Rows from block 8 of the encoder of a small image VAE, named by matrix and row number. Rows with one number belong to one neuron. Each number is 128 + 32 x the weight over its row's rms, rounded and kept within 0 to 255. All counts start at 0. Numbers have three digits each.
After each neuron's rows are labels from the 100 images, of 14848, where the neuron reaches its highest value: "patch colour" is the nearest of a few named colours to the mean colour under the peak. Only what is clearly more common there than usual is listed. The data: microscope photos of single blood and bone marrow cells. In brackets: how many of the 100, against the usual share in percent.
# fc1: MLP up (encoder.blocks.8.mlp.fc1.weight, 1152x384), inputs 0-191
# fc2: MLP down (encoder.blocks.8.mlp.fc2.weight, 384x1152, transposed), outputs 0-191

fc1.470:145141068131089096117088111148135108110113158110085084108157175102079122104119123118059104136121102115119060123116112155125056091113114115182134104124109210149183138104125134155130134112080168178192118087101156093151067173126100092149153118124154117152142142172106114185173179161137110100107166185094110117069094178118076078129098107116080136144117143155180119139183124140098054140162140074109086092154113071131104109126155133192165084147139101210074091087114206106177101116095106080131141152093083118132109170113129124091141152102150118087124116134138120132152168161122131080
fc2.470:121158141139083142124074187183094080167113087126140113129169111030084100150127118068117143107095135115095095118150234179100089084163118110123131147143131133175132141119181162113180144156089104136151128131068147155127122112116156119114125139136097126119029136138124167106118076121127101130160197102106121076139083124123127183158136094126137118160135136131179136105082116131171047128065145083148092136174188146105127185156131116114119109109216128121144174064125140125125091136108168143120131129119211145115134128124157096132069140153126128153145154126163192148113108053129067139
patch colour: blue (28 vs 7.7)

fc1.119:173147178098178124111127114176163114109130162126095154111086152139139132124087122167101152163097092160163095137100132170136130156100126150127099135103131140197117118177140145204135215066085114119183139061110091129124059108170150114137151073170169152081085168148130065110098122105128118146092140125133117152079090138092121111127137085134055125087102138109067129118127092135123112110176174135111105124095089094131173163105116181149119120108064136159085098076088083109141127082100158163103169087207132133139103099156152113145176154055158082122185076118097145074100153102105202168
fc2.119:143225133157132126124120215101101106177138182132194125125124091091077086123124149150099143085143156122128141154163128175160196116142130108128133109113115135068124131183131134177136129120116136129117129100113125099125120127129221063090127138147071080120133136124141247149233118124127156131134116152074085142128071127184132126123113086131112124160125130136088125127108192127182177122145105120069115057135153154086133156124123166130130143142208125126127063134126128124129153125122094137175136131161134113125132125125095205123146149105197128100119187152113132161116033122129112113
patch colour: blue (30 vs 7.7)

fc1.523:119101111139108140152171174153117143121140118128112173069153087180167160171135255134167086074129108118137173126125116185131121087086126118159127127105125108111134173181109119098086129115127102120079142210055180120133167098140135183111138115119166146139170100129116132163117119159061197157132138134091048098179116150159136150174186098109127161064150125129069136105070173114115137140166106115138150111120160076091137136095100113150154145113145180086129141186136167110086118182098115127118145141147156149133059142162117062119203119124100101121120098127087098152167102162143102132
fc2.523:156143135149113163137115112130136123146120106128164114121116122075103154126125187031165127136042121130109117126134136191081126122109115072129141167168190123190136125126164114119167128154150000136081127067092247152129131130140109136155127180147078131132092119137107126124151124141124092129126171099124229077119131129147142178171115119125105135131133126142148122182111099138134144127109151054180115192176178129167130130091131034217127117088154130127121112079122137115116117140098144134125125134143185190133129130132127123126132159175119129142140085124153218112108106091140027148
patch colour: blue (40 vs 7.7)

fc1.100:116061128139093108115163147154206144114145142110108138104178112173099082177117096084113116160135113148151130126079052160096080119094100098167113093092164162103122162088112121126162108134132131137115120184116154089134121093091158094155181164112077099096119109166127215175163125141159151127132099158141083111108155193122147144136121153096115138134110133192139144134122157084124146134156075161194059139137179142048078149120129090179082118117136146112071091147117118101122138110122102096123137169115133079158160199134099102102159160135115097062066095112116135134165134135130081101
fc2.100:096087124095083076136146089143119116148033115133089142134153147176160142122135057147128130145155089134136145159110159148113101075131126175130119122109070118156131119122128197143062121107081221132124129112156077184132158124130093140144133110116155173125123126126157081078105146120130191121105199152151088119075096128091125089084132185136120133124119129134154127142143110126113126132110141152167163088043122113137127092198129156076129119102105125132122177178134125136135071133132146125120134130091096177134122132124150136128025150111103128121096090133127103130177173090132149110
patch colour: blue (41 vs 7.7)

fc1.343:122111135083111154160073137132134129155141226121250113127096164140117057145121157122150124102080094141155135176168149076111134134170150107165160098164128128139117104119098126130167121124235123181057175134141122095124093096147057152164121131150115124073159156115146139179138158161143170148111110149128072154154101117077144168181115153107110095136129139101188167165120116153141103134143125137103091140127111126112151102119146127163131103119137128095125086176152129111126128114127163151139113158085106118132116079183158117139159031144121114093092155117148100128176142116092215177
fc2.343:130138132109113160114125145149107145119123088132128155128176121164140110090116095118126122130231116121135138119113124114132054082121118166129128143136064134175128136123068137081108126136147155130163130220110000129132136121123092110147128110104158189118068133150161116125108067119134059140139122124129139173193139127155133087133188178121190122142120131131148128086115124123116116112106152134150129134146005105161129124219131098053130099080121128126127089167126121125114171128137104126206127133151090117125113127125183104127075140146125121087132088101152153168129142141136135120
patch colour: white (89 vs 20.3)

fc1.327:186153115141103173106104139150089151139101120169147140094098134144069058150079126106154157150111129127118134128132075149107089047056130143140114124108137130120070091103169104125170163133181128120152133090163116120129121136072136157182084145068124037136113119174172159157237143116170083119119111167117144098094143097134153201158134201130204150108122129151136142182148111097119137124105090085129059137156104110106145116180139098118140121114133180131114173127127161115098114137188146117169156187104152055174152143143187105112121147203119174118129125081126134173122173192111134112
fc2.327:108123132099163103132075122148134134174204127117138133122181131109142129109103128168135132149170169124137073150072129091083090168134135158130128126116102130164132121155067198059112121145094173125120129117122067136119172134127147131140127129121197162119113125141151085089152108126126137131114175125143128151255077132126132107166123141131148125110124139139203131068141137129127123123121141104127107127145041121175134143155126051127128092105105131121101043136133124126128138118139118133177130132188063113127142131123185084127158226109090126114037110122172152143123175138128109123
patch colour: grey (48 vs 22.7)

fc1.142:154159142161103131137102125167172142142153134105123090137134150082143133104076176103138142130115099179109181110155040142116111140073085145164099118178097116102125131148145120133096120127140161157108084110093155102152148101143147168131168133143146137103115192124136088120120096134157074112130136178153140109165181131090198125076155111087083140139150191098070121139088096145129131125207087063156104127133161039052138121117174102189137131147124128114121158183094152172126092079105093089121164127106123109154104104108074148127139133122165136157177123106060141152154124111090079155
fc2.142:117112126133116119104183156139106123125072136127172170123124090135089106092142072117109122098088081117128191175141131196172137094071127172128141126102059129163129137126109165187111137070170161132017128105148088122128076126136088146125124083164140141123157143057134146104081137112130174132144173138130102096073115130148132117098176188129137125169128132128040124172106129127107135121181116121123138145058157128093127111189127132131124138115171132125141121185129125128125184125120095127123134133097119132130133128118104146128026224104127122144166128086095068135145121160120240090
patch colour: pink (55 vs 25.2)

fc1.688:129134139119115129082066111171176128139017172157130113120142117170118160124139095109139140172170066088135123099056062139116134133032125129168096119144160104141137148127137124184107075115082130132168128135142120123116155150121119104128139145131125126117145129141111074143137155165090102125123103111155071114130174144101111118125148053124095102101099131107155100149114171115136028126166141123049129123182112146169126096107139157127093038137176127171116128110097066120146141145142077128032185119114051152104159181149116112111134126126153152141091169100104133125136103174164092134
fc2.688:130175141131093125122098196120116101119153121128167148128145118018120083162107096094112134110106111124109133132142219174150141091167112134126121133134100149143130126150167160133177140139119102129115136142050100114131124127121216119109133111128099109123039131146161177112146087144140134127179191135097081085134088129130114181161125095126145120150130128128147126067097127134140081133038132085118067091179146134057125162132129111094132081132230136124160151109118131129128118133126125123117142124139187082126125121130118080126086156101132137113176183139161155139098101105133184141
patch colour: pink (77 vs 25.2)

fc1.298:120136102111116155146157142156123088244156115078139153094105089149203125123128204088171141099126120126179140117126107156131119090156143132139125119107129142062091170135101127101104144120100071138160105145143114103098103133106149203167109137082075197089157145107058123136160124174120181125148116153130051095114072120119118141120144079089129121118121140149146148136080067143193174142166110084041112088153105103097110149115196146112142136135158096152090142160196132172175163115111145140122111133128143158124063131173082105138166125164124125135095122093117104119146153098122203164
fc2.298:137095122140164180133143108150099127066099108128157146128112082157072179093140110090148119127059066125122123147121106153136101152085129102127140144135149124192130135099104152125095130100223066139070125079160188122124081123128021158159129141148136180126170131080088100100098117118123139129115171123139186073111186128154130128141150150129116124145135134138063119226122097127050139131142138094151146205115169129171131115097128078215127151071124133133139133150127126129126167123116106120111116131118132183122125127119106127128148191114119126177167082062119116124161126180127167124
patch colour: grey (50 vs 22.7)

fc1.206:129104097134065101127163136166130145090109116135131158139133184170135094128104185166108091156086086172109099126137109111079133166123062074177153104105247161166155153117148144125120127168174141146121129184116129101120156116095131113092178144119108114122155182133096164109103150141107131126148122152128098115146139162128104091143097133114091156162122093170125116121151130044102099167195127127135145158155190120118128104146136097165128074148160129150110140154153144121148165095111154132131133173102106129138114139122119109114165096118141130122154153101156113120182100130146097119
fc2.206:121142128111038086111131145160127106197097114131076133129165140136160148134120124183099136109236141131125169128152167121121117038122132187129115125136057127106121121124155160136144133131050221126139128168121042144132134126131131088112131077114129090129047134135168154149095090132127168127143135140125056160141096127090124107063178136125157118135130122129142134073128150127184107133063138175134121081094074129128130103221130199000129133145135128130125163139133124129127083131147149130132139125119161099130136128132149136129057120152136129092125168129121170135115126104129073110
patch colour: blue (31 vs 7.7)

fc1.405:110083117098137158125116129152138169155184100112115147082161174139134172102111141130106119140122073160132142107077118104122051139126023089140133121139152137125156165159073132140152150123153108102151140126161164085137147152095141120120188119041129125148097128182072103123088169121177139071134126151112106133154155159084073101122122108118127161143141130111146046136131170123099093170165122159169091118102180082067077119113110121160113107119121145195134117132153124188121125149133072114092106149129088145106058155125125135148124146148105181074119101092108153138188095099153105179
fc2.405:049127131062109084102123073130164051194116171132133128121131156142143096186109111122057125065138155140172122232175164167105107138127136178130142077135131146160123118147096211151078130120068146162097126123153076159128119145135131128064131147178125117138065118104176112068161113134121128123160214096172138088152100129121128107105102185130108132107126126121172127145191170125130165133048093086158107092097155104133130113127125091146126083107123131133103110190135132126137107121140176125134141131162121166137123129121106154127097154116073134076089087145157174080114121097132095107
patch colour: black (39 vs 0.6); blue (39 vs 7.7)

fc1.244:143125061137137131088150145153148119138167096103099080152135124119063154111131102114145088157158112106124114112129156180089146138085139114158124106128042142115083147157160146166120117130094135153079147081045144114154166135129125083180189132146177110149220137145070124159117155113111172111086164144187135166084124145114158099121122106136152093098061116139082138212123165098121049125175190143060148148193178072183143169085124108183112099101153120118109054102094143130106121123134169161123099134117088134167154130102142174146163130141152121162166092133153122143176093130152053126
fc2.244:116132120138144147122138113106084123148095194127158130127069110149074103114149237081118124097089143124133097182169113211120107139078133113125136109168200134166131112126147121194108140104147060139117123083137187141118097147131072117113122160183072118133193132098090132111156132121121248131126151108130198060055115129126121142118115155131089129137128129122089124209134140129081184142160094081175114170084162135127126116076127148218115156090140135130133069121127126127121119130112144122094119132069144167124123128125085173123171152137146125160126107139087110110116088101120117138
patch colour: purple (46 vs 22.8)

fc1.229:141099150087129160172154156126097090118111178113176181095068132090129110141122105110131143133100097165148066175138104193113100155121110115147122153150151135109133102119097110084167144061132161088192151133155113152096094104168125137194103134108170070125185139166157119124126150093154145085095146112140163127147120144128148103133086161120173112150100080109129159163091185136113150129153129153199139139163119081152106122153128151138127172129155153080115093090110166169166132157135116096105147055102080117115122124155109105103150197093102176083065120172127061149132138112088218097
fc2.229:100142124127116167120091165169093112093136172128183143120120101074088102147124176057101127092064151127144114141158199195147078122079126146126152100206179142156124127099185146161200140108134049135119125169100184103123053117130081121103130106176072070135082129098120143145102105139126110131191177085134184042108165133086127185131162128125094127133136128134096123113125126129114119125057081069175062194141128127097132169098135102165127104102183122129134128086129130134133115124127168128109130123082194107114138126135085104130114161133125124134189126112148122111077115131126100137
patch colour: white (50 vs 20.3)

fc1.44:131115145102131128109134158140121151133106105139142123081107106147097193147127125145129077156126123074148122142166161117096104157159129151195120116171165116096181116111177147143103115127139053087151142157142083141134131139099171172164186126118136075172135153150093223127136124109133103166120144116092069142110047109131126132125098084140154106082113131163146131161131129080125082112129117154081094089115126137144108120127108121170098171079145184129039084120155169124134151115192114100135112182104129110094157125185133120086131120158172148161147095150121160126157140125175112171
fc2.44:131147130130059159122095125114112141110105117134108104129096120167193109115127249012138125146172176124139135111150146125092081120087119131134124143212140138141130140102193111123169140165080037140220134211089205147137132113134080079141142125122077092129084144159117141188098155145135111147152145094132207120105177129079127159117147116127145115150122122134155142122105122135180117134095146116229106190126082130104131145152124176150126133059128132124132168051136134134115100122129156133129120106051194131135122123130181140135119027210146141146137088125114162133068120106142039169
patch colour: white (52 vs 20.3)

fc1.549:108138206116151169135131140196090171136099096088166099118096163069085150142119142117139182123214075167129154134123128177131101157148070199152136105178092122120141156106078132155138159090090066164125155133142179090188124132174119180120176131114126066146109160145101129115128145121145157107077122238168104180149151175086063106097167121109147112131130092108093123103142135115089102140167171137143121111110167087137159113087166110174145142110077079148094089182136155190163149122117142154197127075077173170093143111174128108151168116144155131107136112110099175145124121081182062195
fc2.549:165175133151151181138112184181119093153161112122154127126136135021068124158124090136112130098098098126109113074135171100122167162184131071124145136131158125108126124113123084113174126134175089118093129136135202104125098137130172176108127154134095115124083115149117179109147096125122040117139070123092089103170112135141124188158136067129115136130134130138131128054121130126125086135073119086088110103247146151110126181063127079121121101149172123128162151143126134134129139135107122137098126143187202107126134129127070083131177139115150124154182192149168129139132074061118112142
patch colour: blue (25 vs 7.7)

fc1.172:083080213121073125107141110143175143150100150121083099143137125170079124068113065051132167166139081160132083158063054105097090172093096132137103144129169164100100170086072166130145121146097051118149135191086176136195116105131065138112179123123104126127121157124093158161161179173142185148131130153127101133096100143090106130112171079076102172083120132101184088116156166089167105148130148142073093115127205123121083122129171111166114157097097119141110103127108077126142132130145172104120119142058143103116075156144111117120144077116107119158079110113136133168183068115096114120
fc2.172:093093125107080116115150073104103120119042114135109144132152143207173158084140103111130129133149100137134145157128089168099060091093133181128103137113079123221122131138119124136048120117106143145112127159117016196124141115124065111143130127150161204129139131122129073071090116101132151116127132132159173113084130123129128087093157225123167121139121121129125125223130119129093134130157148123215159174034087109152130104196128141144128128078137129124116147191130119136131116128136137128137131134086108205121122126127186165129023170119101127135105051126108099135145165101134181120
patch colour: blue (31 vs 7.7)

fc1.767:089105148125133171098126113158129117162159239152139093126118141092152092113123128123121168145106074185133147112121174196138145188151144104112116148068091129131037129134152119195093228114074108141156077093111089076117044140116117124107180151154158132136084138106172070109089123095153095134055143122132119157094173154116131190132158105161086170138133154137085117102135124141131104147181171113109108101099116072112186153134165092164110169102142167123117135048095111106132134094105138175115136141182119107132034123152117078126175106119128112098225094130123107082102159118132165161
fc2.767:121187122119177100132135127093172082194133192122196140122090141118120120161098101148078113065119144147157137178176083161141229147099135134131153080123156136078131127166059118191118119099130133151097127081182107110121090128129138127066129144172065061149151087095145223132211105143116129118144097122132116124135087127195136102097120125133087124097128131130081124151160207127138216122144085105087120077128153105096125102083122150166119128148119120132088078176126140134122164124157118129158158114206117135126119127129061211138092110097127128074124128166134093089111030132129175099
patch colour: blue (33 vs 7.7); black (31 vs 0.6)

fc1.755:108113106127138165188102174160144144168129185110151071030136146117127120134120128121183149120147107087178155141154146162136120130188141085131117118181034116101030134133139145097095134204151124194070107157130080123151101134110099142103112169112129114100177205121111102146104175115161142101079125135114089151160076136067077121091132133109138115140127105118084139173151137134153149088116131213122103136140127140193136089123153124178157207146184112152121149154157144131095103168157079087110129111083104116128148109182128134160185116151119130139166179106149147130150147126173197142
fc2.755:136143125130064148102141185164098149117118083132117145124148096113148108113123178121117122115184149127128148107156178146148062051092122171126122132165077128125123128090185123125171142115094128126156124255089040125125096120112083088136132062121118107134055138122121155203052079133125113139156114122123102146117164132096126131071233134125184112157130122115097130071106114126169079134111142158150113161122084127103125150214137165000134142126175131134141158078133125132130115130152147132113129118073187062124134129128146122128030135160151135121209178084101097152103133150126107115
patch colour: white (63 vs 20.3)

fc1.281:126163098119107148143102111125135083153126183109145111095140128095029113171129099145195117120117129187195116143125123184113067169048173101156138121158124101114146138142103166153121098153106078129088123139218121123111105091153129138145138134119100108106151133097122136159187233156131115074166133124098162175129146112097194121158134094127122154134112067071147140117148053124178068079154185141078144107120157160150183148185148170142140101145194110139135186100153093162098120154138108112017165101138068143090084122115086071140145128159097132119126105147134112154129107131160116157
fc2.281:169187138162065208126076191115042109091108084127166113140185108111081161104148136096135139113107072123086125085161171167123050089198119090129095183162117123177127124130195091108163142167156070117185133187049148144132146122127159090145127160096067177123054140190097179118152086121131075138136101141076159110110143127160129160178136107123193126182132130128151130102059134128149083121091170122161120132200154155138126179165130151098129124079195130123166149089122128129127138133109135134156112134077197128127132129127184122125116123160185131154184152142140149186151067095129093170
patch colour: grey (65 vs 22.7)

fc1.378:086086114114110145128161155142153117104120113125158109141145126155101146135147160090099122144123083174098077123114119055091102146133031141165115126096149115102095174103094145137189141101134111113162120135111128112171116168135118092135160148105110150155124078179092169120142148158116149130089123187130050123091151140119132195141181141149160166062189105134061110168112150082122133157141123140181097097120140101065091129113166135104121139140129125145126215129124150125153159119083141065177135114097075126133081153143106087142189136071116120106085151122060146136138095151145141091
fc2.378:077078126094128099134150091158209076163106078132112150121123165044151101198090067110117117138092136146147110124101160136075187103107133166129154104095150131182126123106118151101142121114085168152089125114146065157123119134129109179123131107166183148140107113098151092071079100143128143111131164103173091056160096125084125154108153176123098132098133124127144126124173080127106057129074126087150129144153134103122132129122129066116125088150137125131097197182142135132127061132169173122068166114177160177124124128124108071132000168111044129114124122130161167065119185112133151101
patch colour: black (46 vs 0.6)

fc1.372:092092129145079126126107153160100111145114148116116152084156115207112083108120171116105123091149108107153136124102112100129155130149110102125132191107130150087096138146126115182123132088107118143129168202111100132119189147124143113103132177140163176182087088146132129120102112173156147129087121150136110059166086167124124144141107117142091142100146068128132158094124204080133152161167105090112047127099154162126084120160114146130154163141114141114106057144134097187159150120206112084179138130089125101169082118127081115185129135131075146153132149140103115130122130105128131123
fc2.372:109135127150128148106133164148060117112100197132196147125109081125082104100141176111113125093089149113138129191169118234155080101069113150125137122134144149175133131143143125200122141084147079150084124096101162125127080128127033098118129124187112122126147156069108154113154140117126177146158153118121159062068114123110129134125140160127116127175123128128066122211092149131121168115103119084156121165066155152082131143100117135204132147087187136134135068138132122129127159129125118131140123117088173139119128126119101171131071198096152130157151120113091071138100101171130158116
patch colour: purple (60 vs 22.8)

fc1.557:137141135095081112169133112148166137149147212110193086122101168181048124079062097148156140118107123121143122116141167171149119106139145107130107137156140151133137177071094165127121146182097087106102113062080195085153102137148084120161134137137096126088221150135093142069123117062142183128101110139106120141148119139073120110152125109133125110114170117134120099108156094123158123122131153102132057106058131103111140130109162113160154115082149087100100153165092155192158134174115123199119091126121120094113085098166075111173189049125164140045153151106052119152143095134162164119
fc2.557:165106126145200190158134152255112097105141064117092146133154130100059165144119033156146126141109055138107130090082129102133079180161132108128136152110123119156131108108079116098120120116223132122093127130171155090132106127133011215159122134107162194127116114109098118096075090124128032119096105143127102101178183124120122137156148106120126126114135126124082135095129072127069070118062167127105152149179122130163123138102124060140128155119117126130135156163126132129129169130132121127099134129158165135132128132134110055128110174120113124175182127093147123131189135112121164126
patch colour: grey (61 vs 22.7)

fc1.324:119119148075110107135126115110141148159145153128147113126154116106184122126089172104162139087112110168112136189121080052101157174173132079129163136175139124125139146069129126130110144102127179146199146140098115121190149140149078112146160195112100107194046171183027102151105093219121127079136069185141148115155139142117109136074077108097126149137157107098121108122148142131132135169153166160175137077102203132121091092125166126174172046102111100166115114136115139145123118113120138100214121169143082101161106136155109085124152099101128171134136104110095128138179107096146089136
fc2.324:076115128063127130138112123179111064110134115129102160128115184121142100184109072168086132102165076122163122147110174122124056126143130175130141086167149143157131130117100146104140125115157123142156128150143101133125092127133072174091128121133143142124035121142166096057117091139129074127183145112166092097167159126103134122131135166138096128084125130131160125057179127129084097125000100104148089096152081096117129126125127103122125045108119125125116143186118128123132114130131175129104131134182109121120119127137101059131086130110075126095145073158207134110110152068132106127
patch colour: grey (63 vs 22.7)

fc1.705:126148150135172168147084156138109137233184171166099087156097132127061161160143121101162157110137107113188224134088161193083099201133154156104113150159099139108093130107116153103076129151111081096111141144187115141132198068145136158104129140092145070121147158119093139170115139122173083130155155104140155121142117164057141127149123084036120135093152123088126151123134090151096112093156150167103085114072169156076137141131173118148139141111111162141123095092093133144068115164117127087116195103153097171098134087165111119137193104103170152128166100123152164122177082111137126194
fc2.705:143121126140100131134149170178084089177070103127095157145188130104044168131146034183119138118126054130092144115110141125129114102196125145133101142067101115144132136137142105146088138111147211121071128098164139144131105117125119173129131119113154169123085132120114157078104066099130105113113075162105064121140099127142127111119137139129143123146138129136084128115121121127094088127133137142078164069124176142131120131175128126055128137148164124122158184205119126127126115125133116137085141126126151168128130124131117122120078181122144130144190182137139111152195122033121124114
patch colour: white (73 vs 20.3)

fc1.552:109106113129102081129194144172141093129157161152120141084117118157079082101113147082097136098107087115115151154114171117144153143126090117091150128106111163176121086159160156194086129057113125113167144116142163077158156119130079106120120128115190146147081137101133123114118138134112078115147141125146088150094125152092157145170082140078121090064057091109020122096156183128163105149120106175169076084084112069115156102171127174150142197083108168088142132131136136165104072133125141139195146072123110077128078121165088119122127130094116144092159143130135027117123114111117186104
fc2.552:123120124126203140136144156222093082142089131127130168138126115098033185161126047163089125077055061136135152151134128176180101112090117155125142093125136125129127134120103142168108118075212126126062126063201156092132039124139042201091133135158126115134088109059106164084103166123127123100143134125124093087134137130139132125126152134133087129122133124119027129174150141131089132129056097125055138091127221147106128112077133092138131111135133122127140133185133134128132160129122116123095137129153143167132132127130060117130070163062116127120210143119138111116165092088122167107
patch colour: white (46 vs 20.3)

fc1.391:136136090120124136132132144128113133171116121099128120129158135103105159117109166118121113101155150160165102126092150209118110110111064110147127132139062160114152162110128145105130191141137093111180108138105121102097112114131054176122160124119087102102128104120119116135130130064133204110111099172161142105083146160084109129137081118110173127082173114115103122143115142131159144090134121138104065139097161097176142126132131157097138191188158138163120214141135182216145116137121111155093118130095138096179111165161114078166133080087162150122069146089117105145094127154072139111
fc2.391:101091124077163111152133084176161108135137078126092139126109190083159077192087057136143128160095105132153086097077118091080136159134130133129157115122172137144131133100109092066150114140115132151125134103152114143128158121138097197141133114127170159132106110150156072086110129155125113117123097098174119089180137122094132149154104139118062133069130126122172136087180081125075083119041142099157106138180131094177124124097130008146132059145102127126099194131126135132120073135138186127075141130188116160131119125137113053129098107126061128137080071158191196082112175090131150137
patch colour: grey (47 vs 22.7)

fc1.24:080130113069140127169167167156132119112145082125140148122108204176124112122107089114089089172172107112091141051155091177085126113120048116181145156146144111120170172115083123138154143142069105120115136116091126122109176115096100140087131167086098122116149101177116174155146112164137118069074103182137094099091143152114140152133135102150135152118099141183096066172140128156102135127114107134213116130175108099133111079127087094128153118115157103176145134095112143152139117099191139109105109127105146087171113126082121155159131129050119180175196130136109113134129138139113081139
fc2.24:128178136112113147123068192183107064133162122128163125129152125054137112179114123121094138090166133126129126123148217125140089095166138131126133119177135138123129125131153159103190140139126121128189129184089108120129115138137142120095130130110093103123000134152138182123146077141126086132174170119114081109180123128119134149144154098131135130138126131130171127017119142132164093125001126100113071094197111130103127172122129113061130077113160128128137128103118132121126129132129153131151129130158166068132130125127126088130081118138133131095165164138194161141107088105131071145
patch colour: purple (47 vs 22.8); blue (41 vs 7.7)

fc1.560:144130112130164107144132121113151175184210157146109198127129080108121091178124084128083114135157128099103153081147091190144071106065146108144100096100075185171137094140119098097166130070109154135150117116166148159162129159103135050146078149162126084158094117153118125164133122103159059096119111162136205086148096141091167166122098185068144088110138116174154132099102152120136154137110131109134131090154089140107099148139138121189107119131163152105140113124159103172136185132177087125054112182125146139112173115097118099129164118172070149086131136142125099101135125161162094112
fc2.560:095086126101128074135114084140106128187088169131059145127161149140117089116136122146123135138191155131125081154095124136073117116142125163128121114102127106176127123158107187134048139126063222126174125124164087194120156138125119135126126146136162144133135118147144060049153134105118189118097203148149128137160052131089128090117080165131120127111128143131206127124153126126102155140116120146174146086068037114147129091154133123073126128119086128138115109181134124124118057120134137131160135138110056194127136127123149137129139116097100124081053086163147142132142173037111102128
patch colour: grey (52 vs 22.7)

fc1.165:117097145065086103168129121157147123169174140117108155163077131125113124156140094105168176114152145121166143120124125206063123165156090162151193115162151198118091093121138116124152146106048117141153125140163103067128086126158107125126157199156114060207136164143105155136139182147171178108090138102081156162113133156119119124110123126074122100142074139144075135096173120113122087181137173178170049121156159142158115109131167146110122125148160106084139125103110068159096175185137078119153121065124120098105114090184094158214213137109164154109163073147109105129182090136150161154
fc2.165:169121121181118158153152161207101111125072111126085125141153099072077145150145151122144125135056093129089159078117163178103095123141126089128125153132136111127124131103197144156143135121133104107106130114140195122125090118136024179149134137116111131127110122105085159128089145128125086121112143149102115090054165132092131168138120109117104131150141119131093134133096081127135069114063152137131145124152220158133124128108127151150130175141149119125152198129134138134136100127126144128053133124061244145130131130129094098128085123145148131175224160099084068124176115081125113138
patch colour: white (70 vs 20.3)

fc1.456:154110161115163136111155182149096149078172118106121118114150095179159177126077126144120091202097066128108077127129149093089081136156053095198131156151100145100112154152191139160141109112103097085099135129130126027144163152094134163074126168070113097152095120178093130181127152122145102143115143197126159116137191121088098132140167073155158157132142124142151072197055190135127109190179118131123079090129142085069128118122139163110078161133095185147101145136144108146136111165137041139101156117110143109108094124144106137121173162128118162112152056078116129120170132101122087145
fc2.456:100120123114136141109137170166088107088133111138190158121154075139113160107116086131098108088125140129146148196147130195179075119067131183130149110102101132188127127136065189133100127086180135141055122149137093111128091136130063126115126130154162154132119127039140132113123122122124170133159188127148127102148166128130131108105186175135141129151127128126054124191127146124086144131090123110139132170087114121124131134140128106151136111072146128133117068178137125130136188128134105122174138127168103134131124127119127125130030196104105129128152091063133095135130131180130150097
patch colour: blue (35 vs 7.7); black (26 vs 0.6)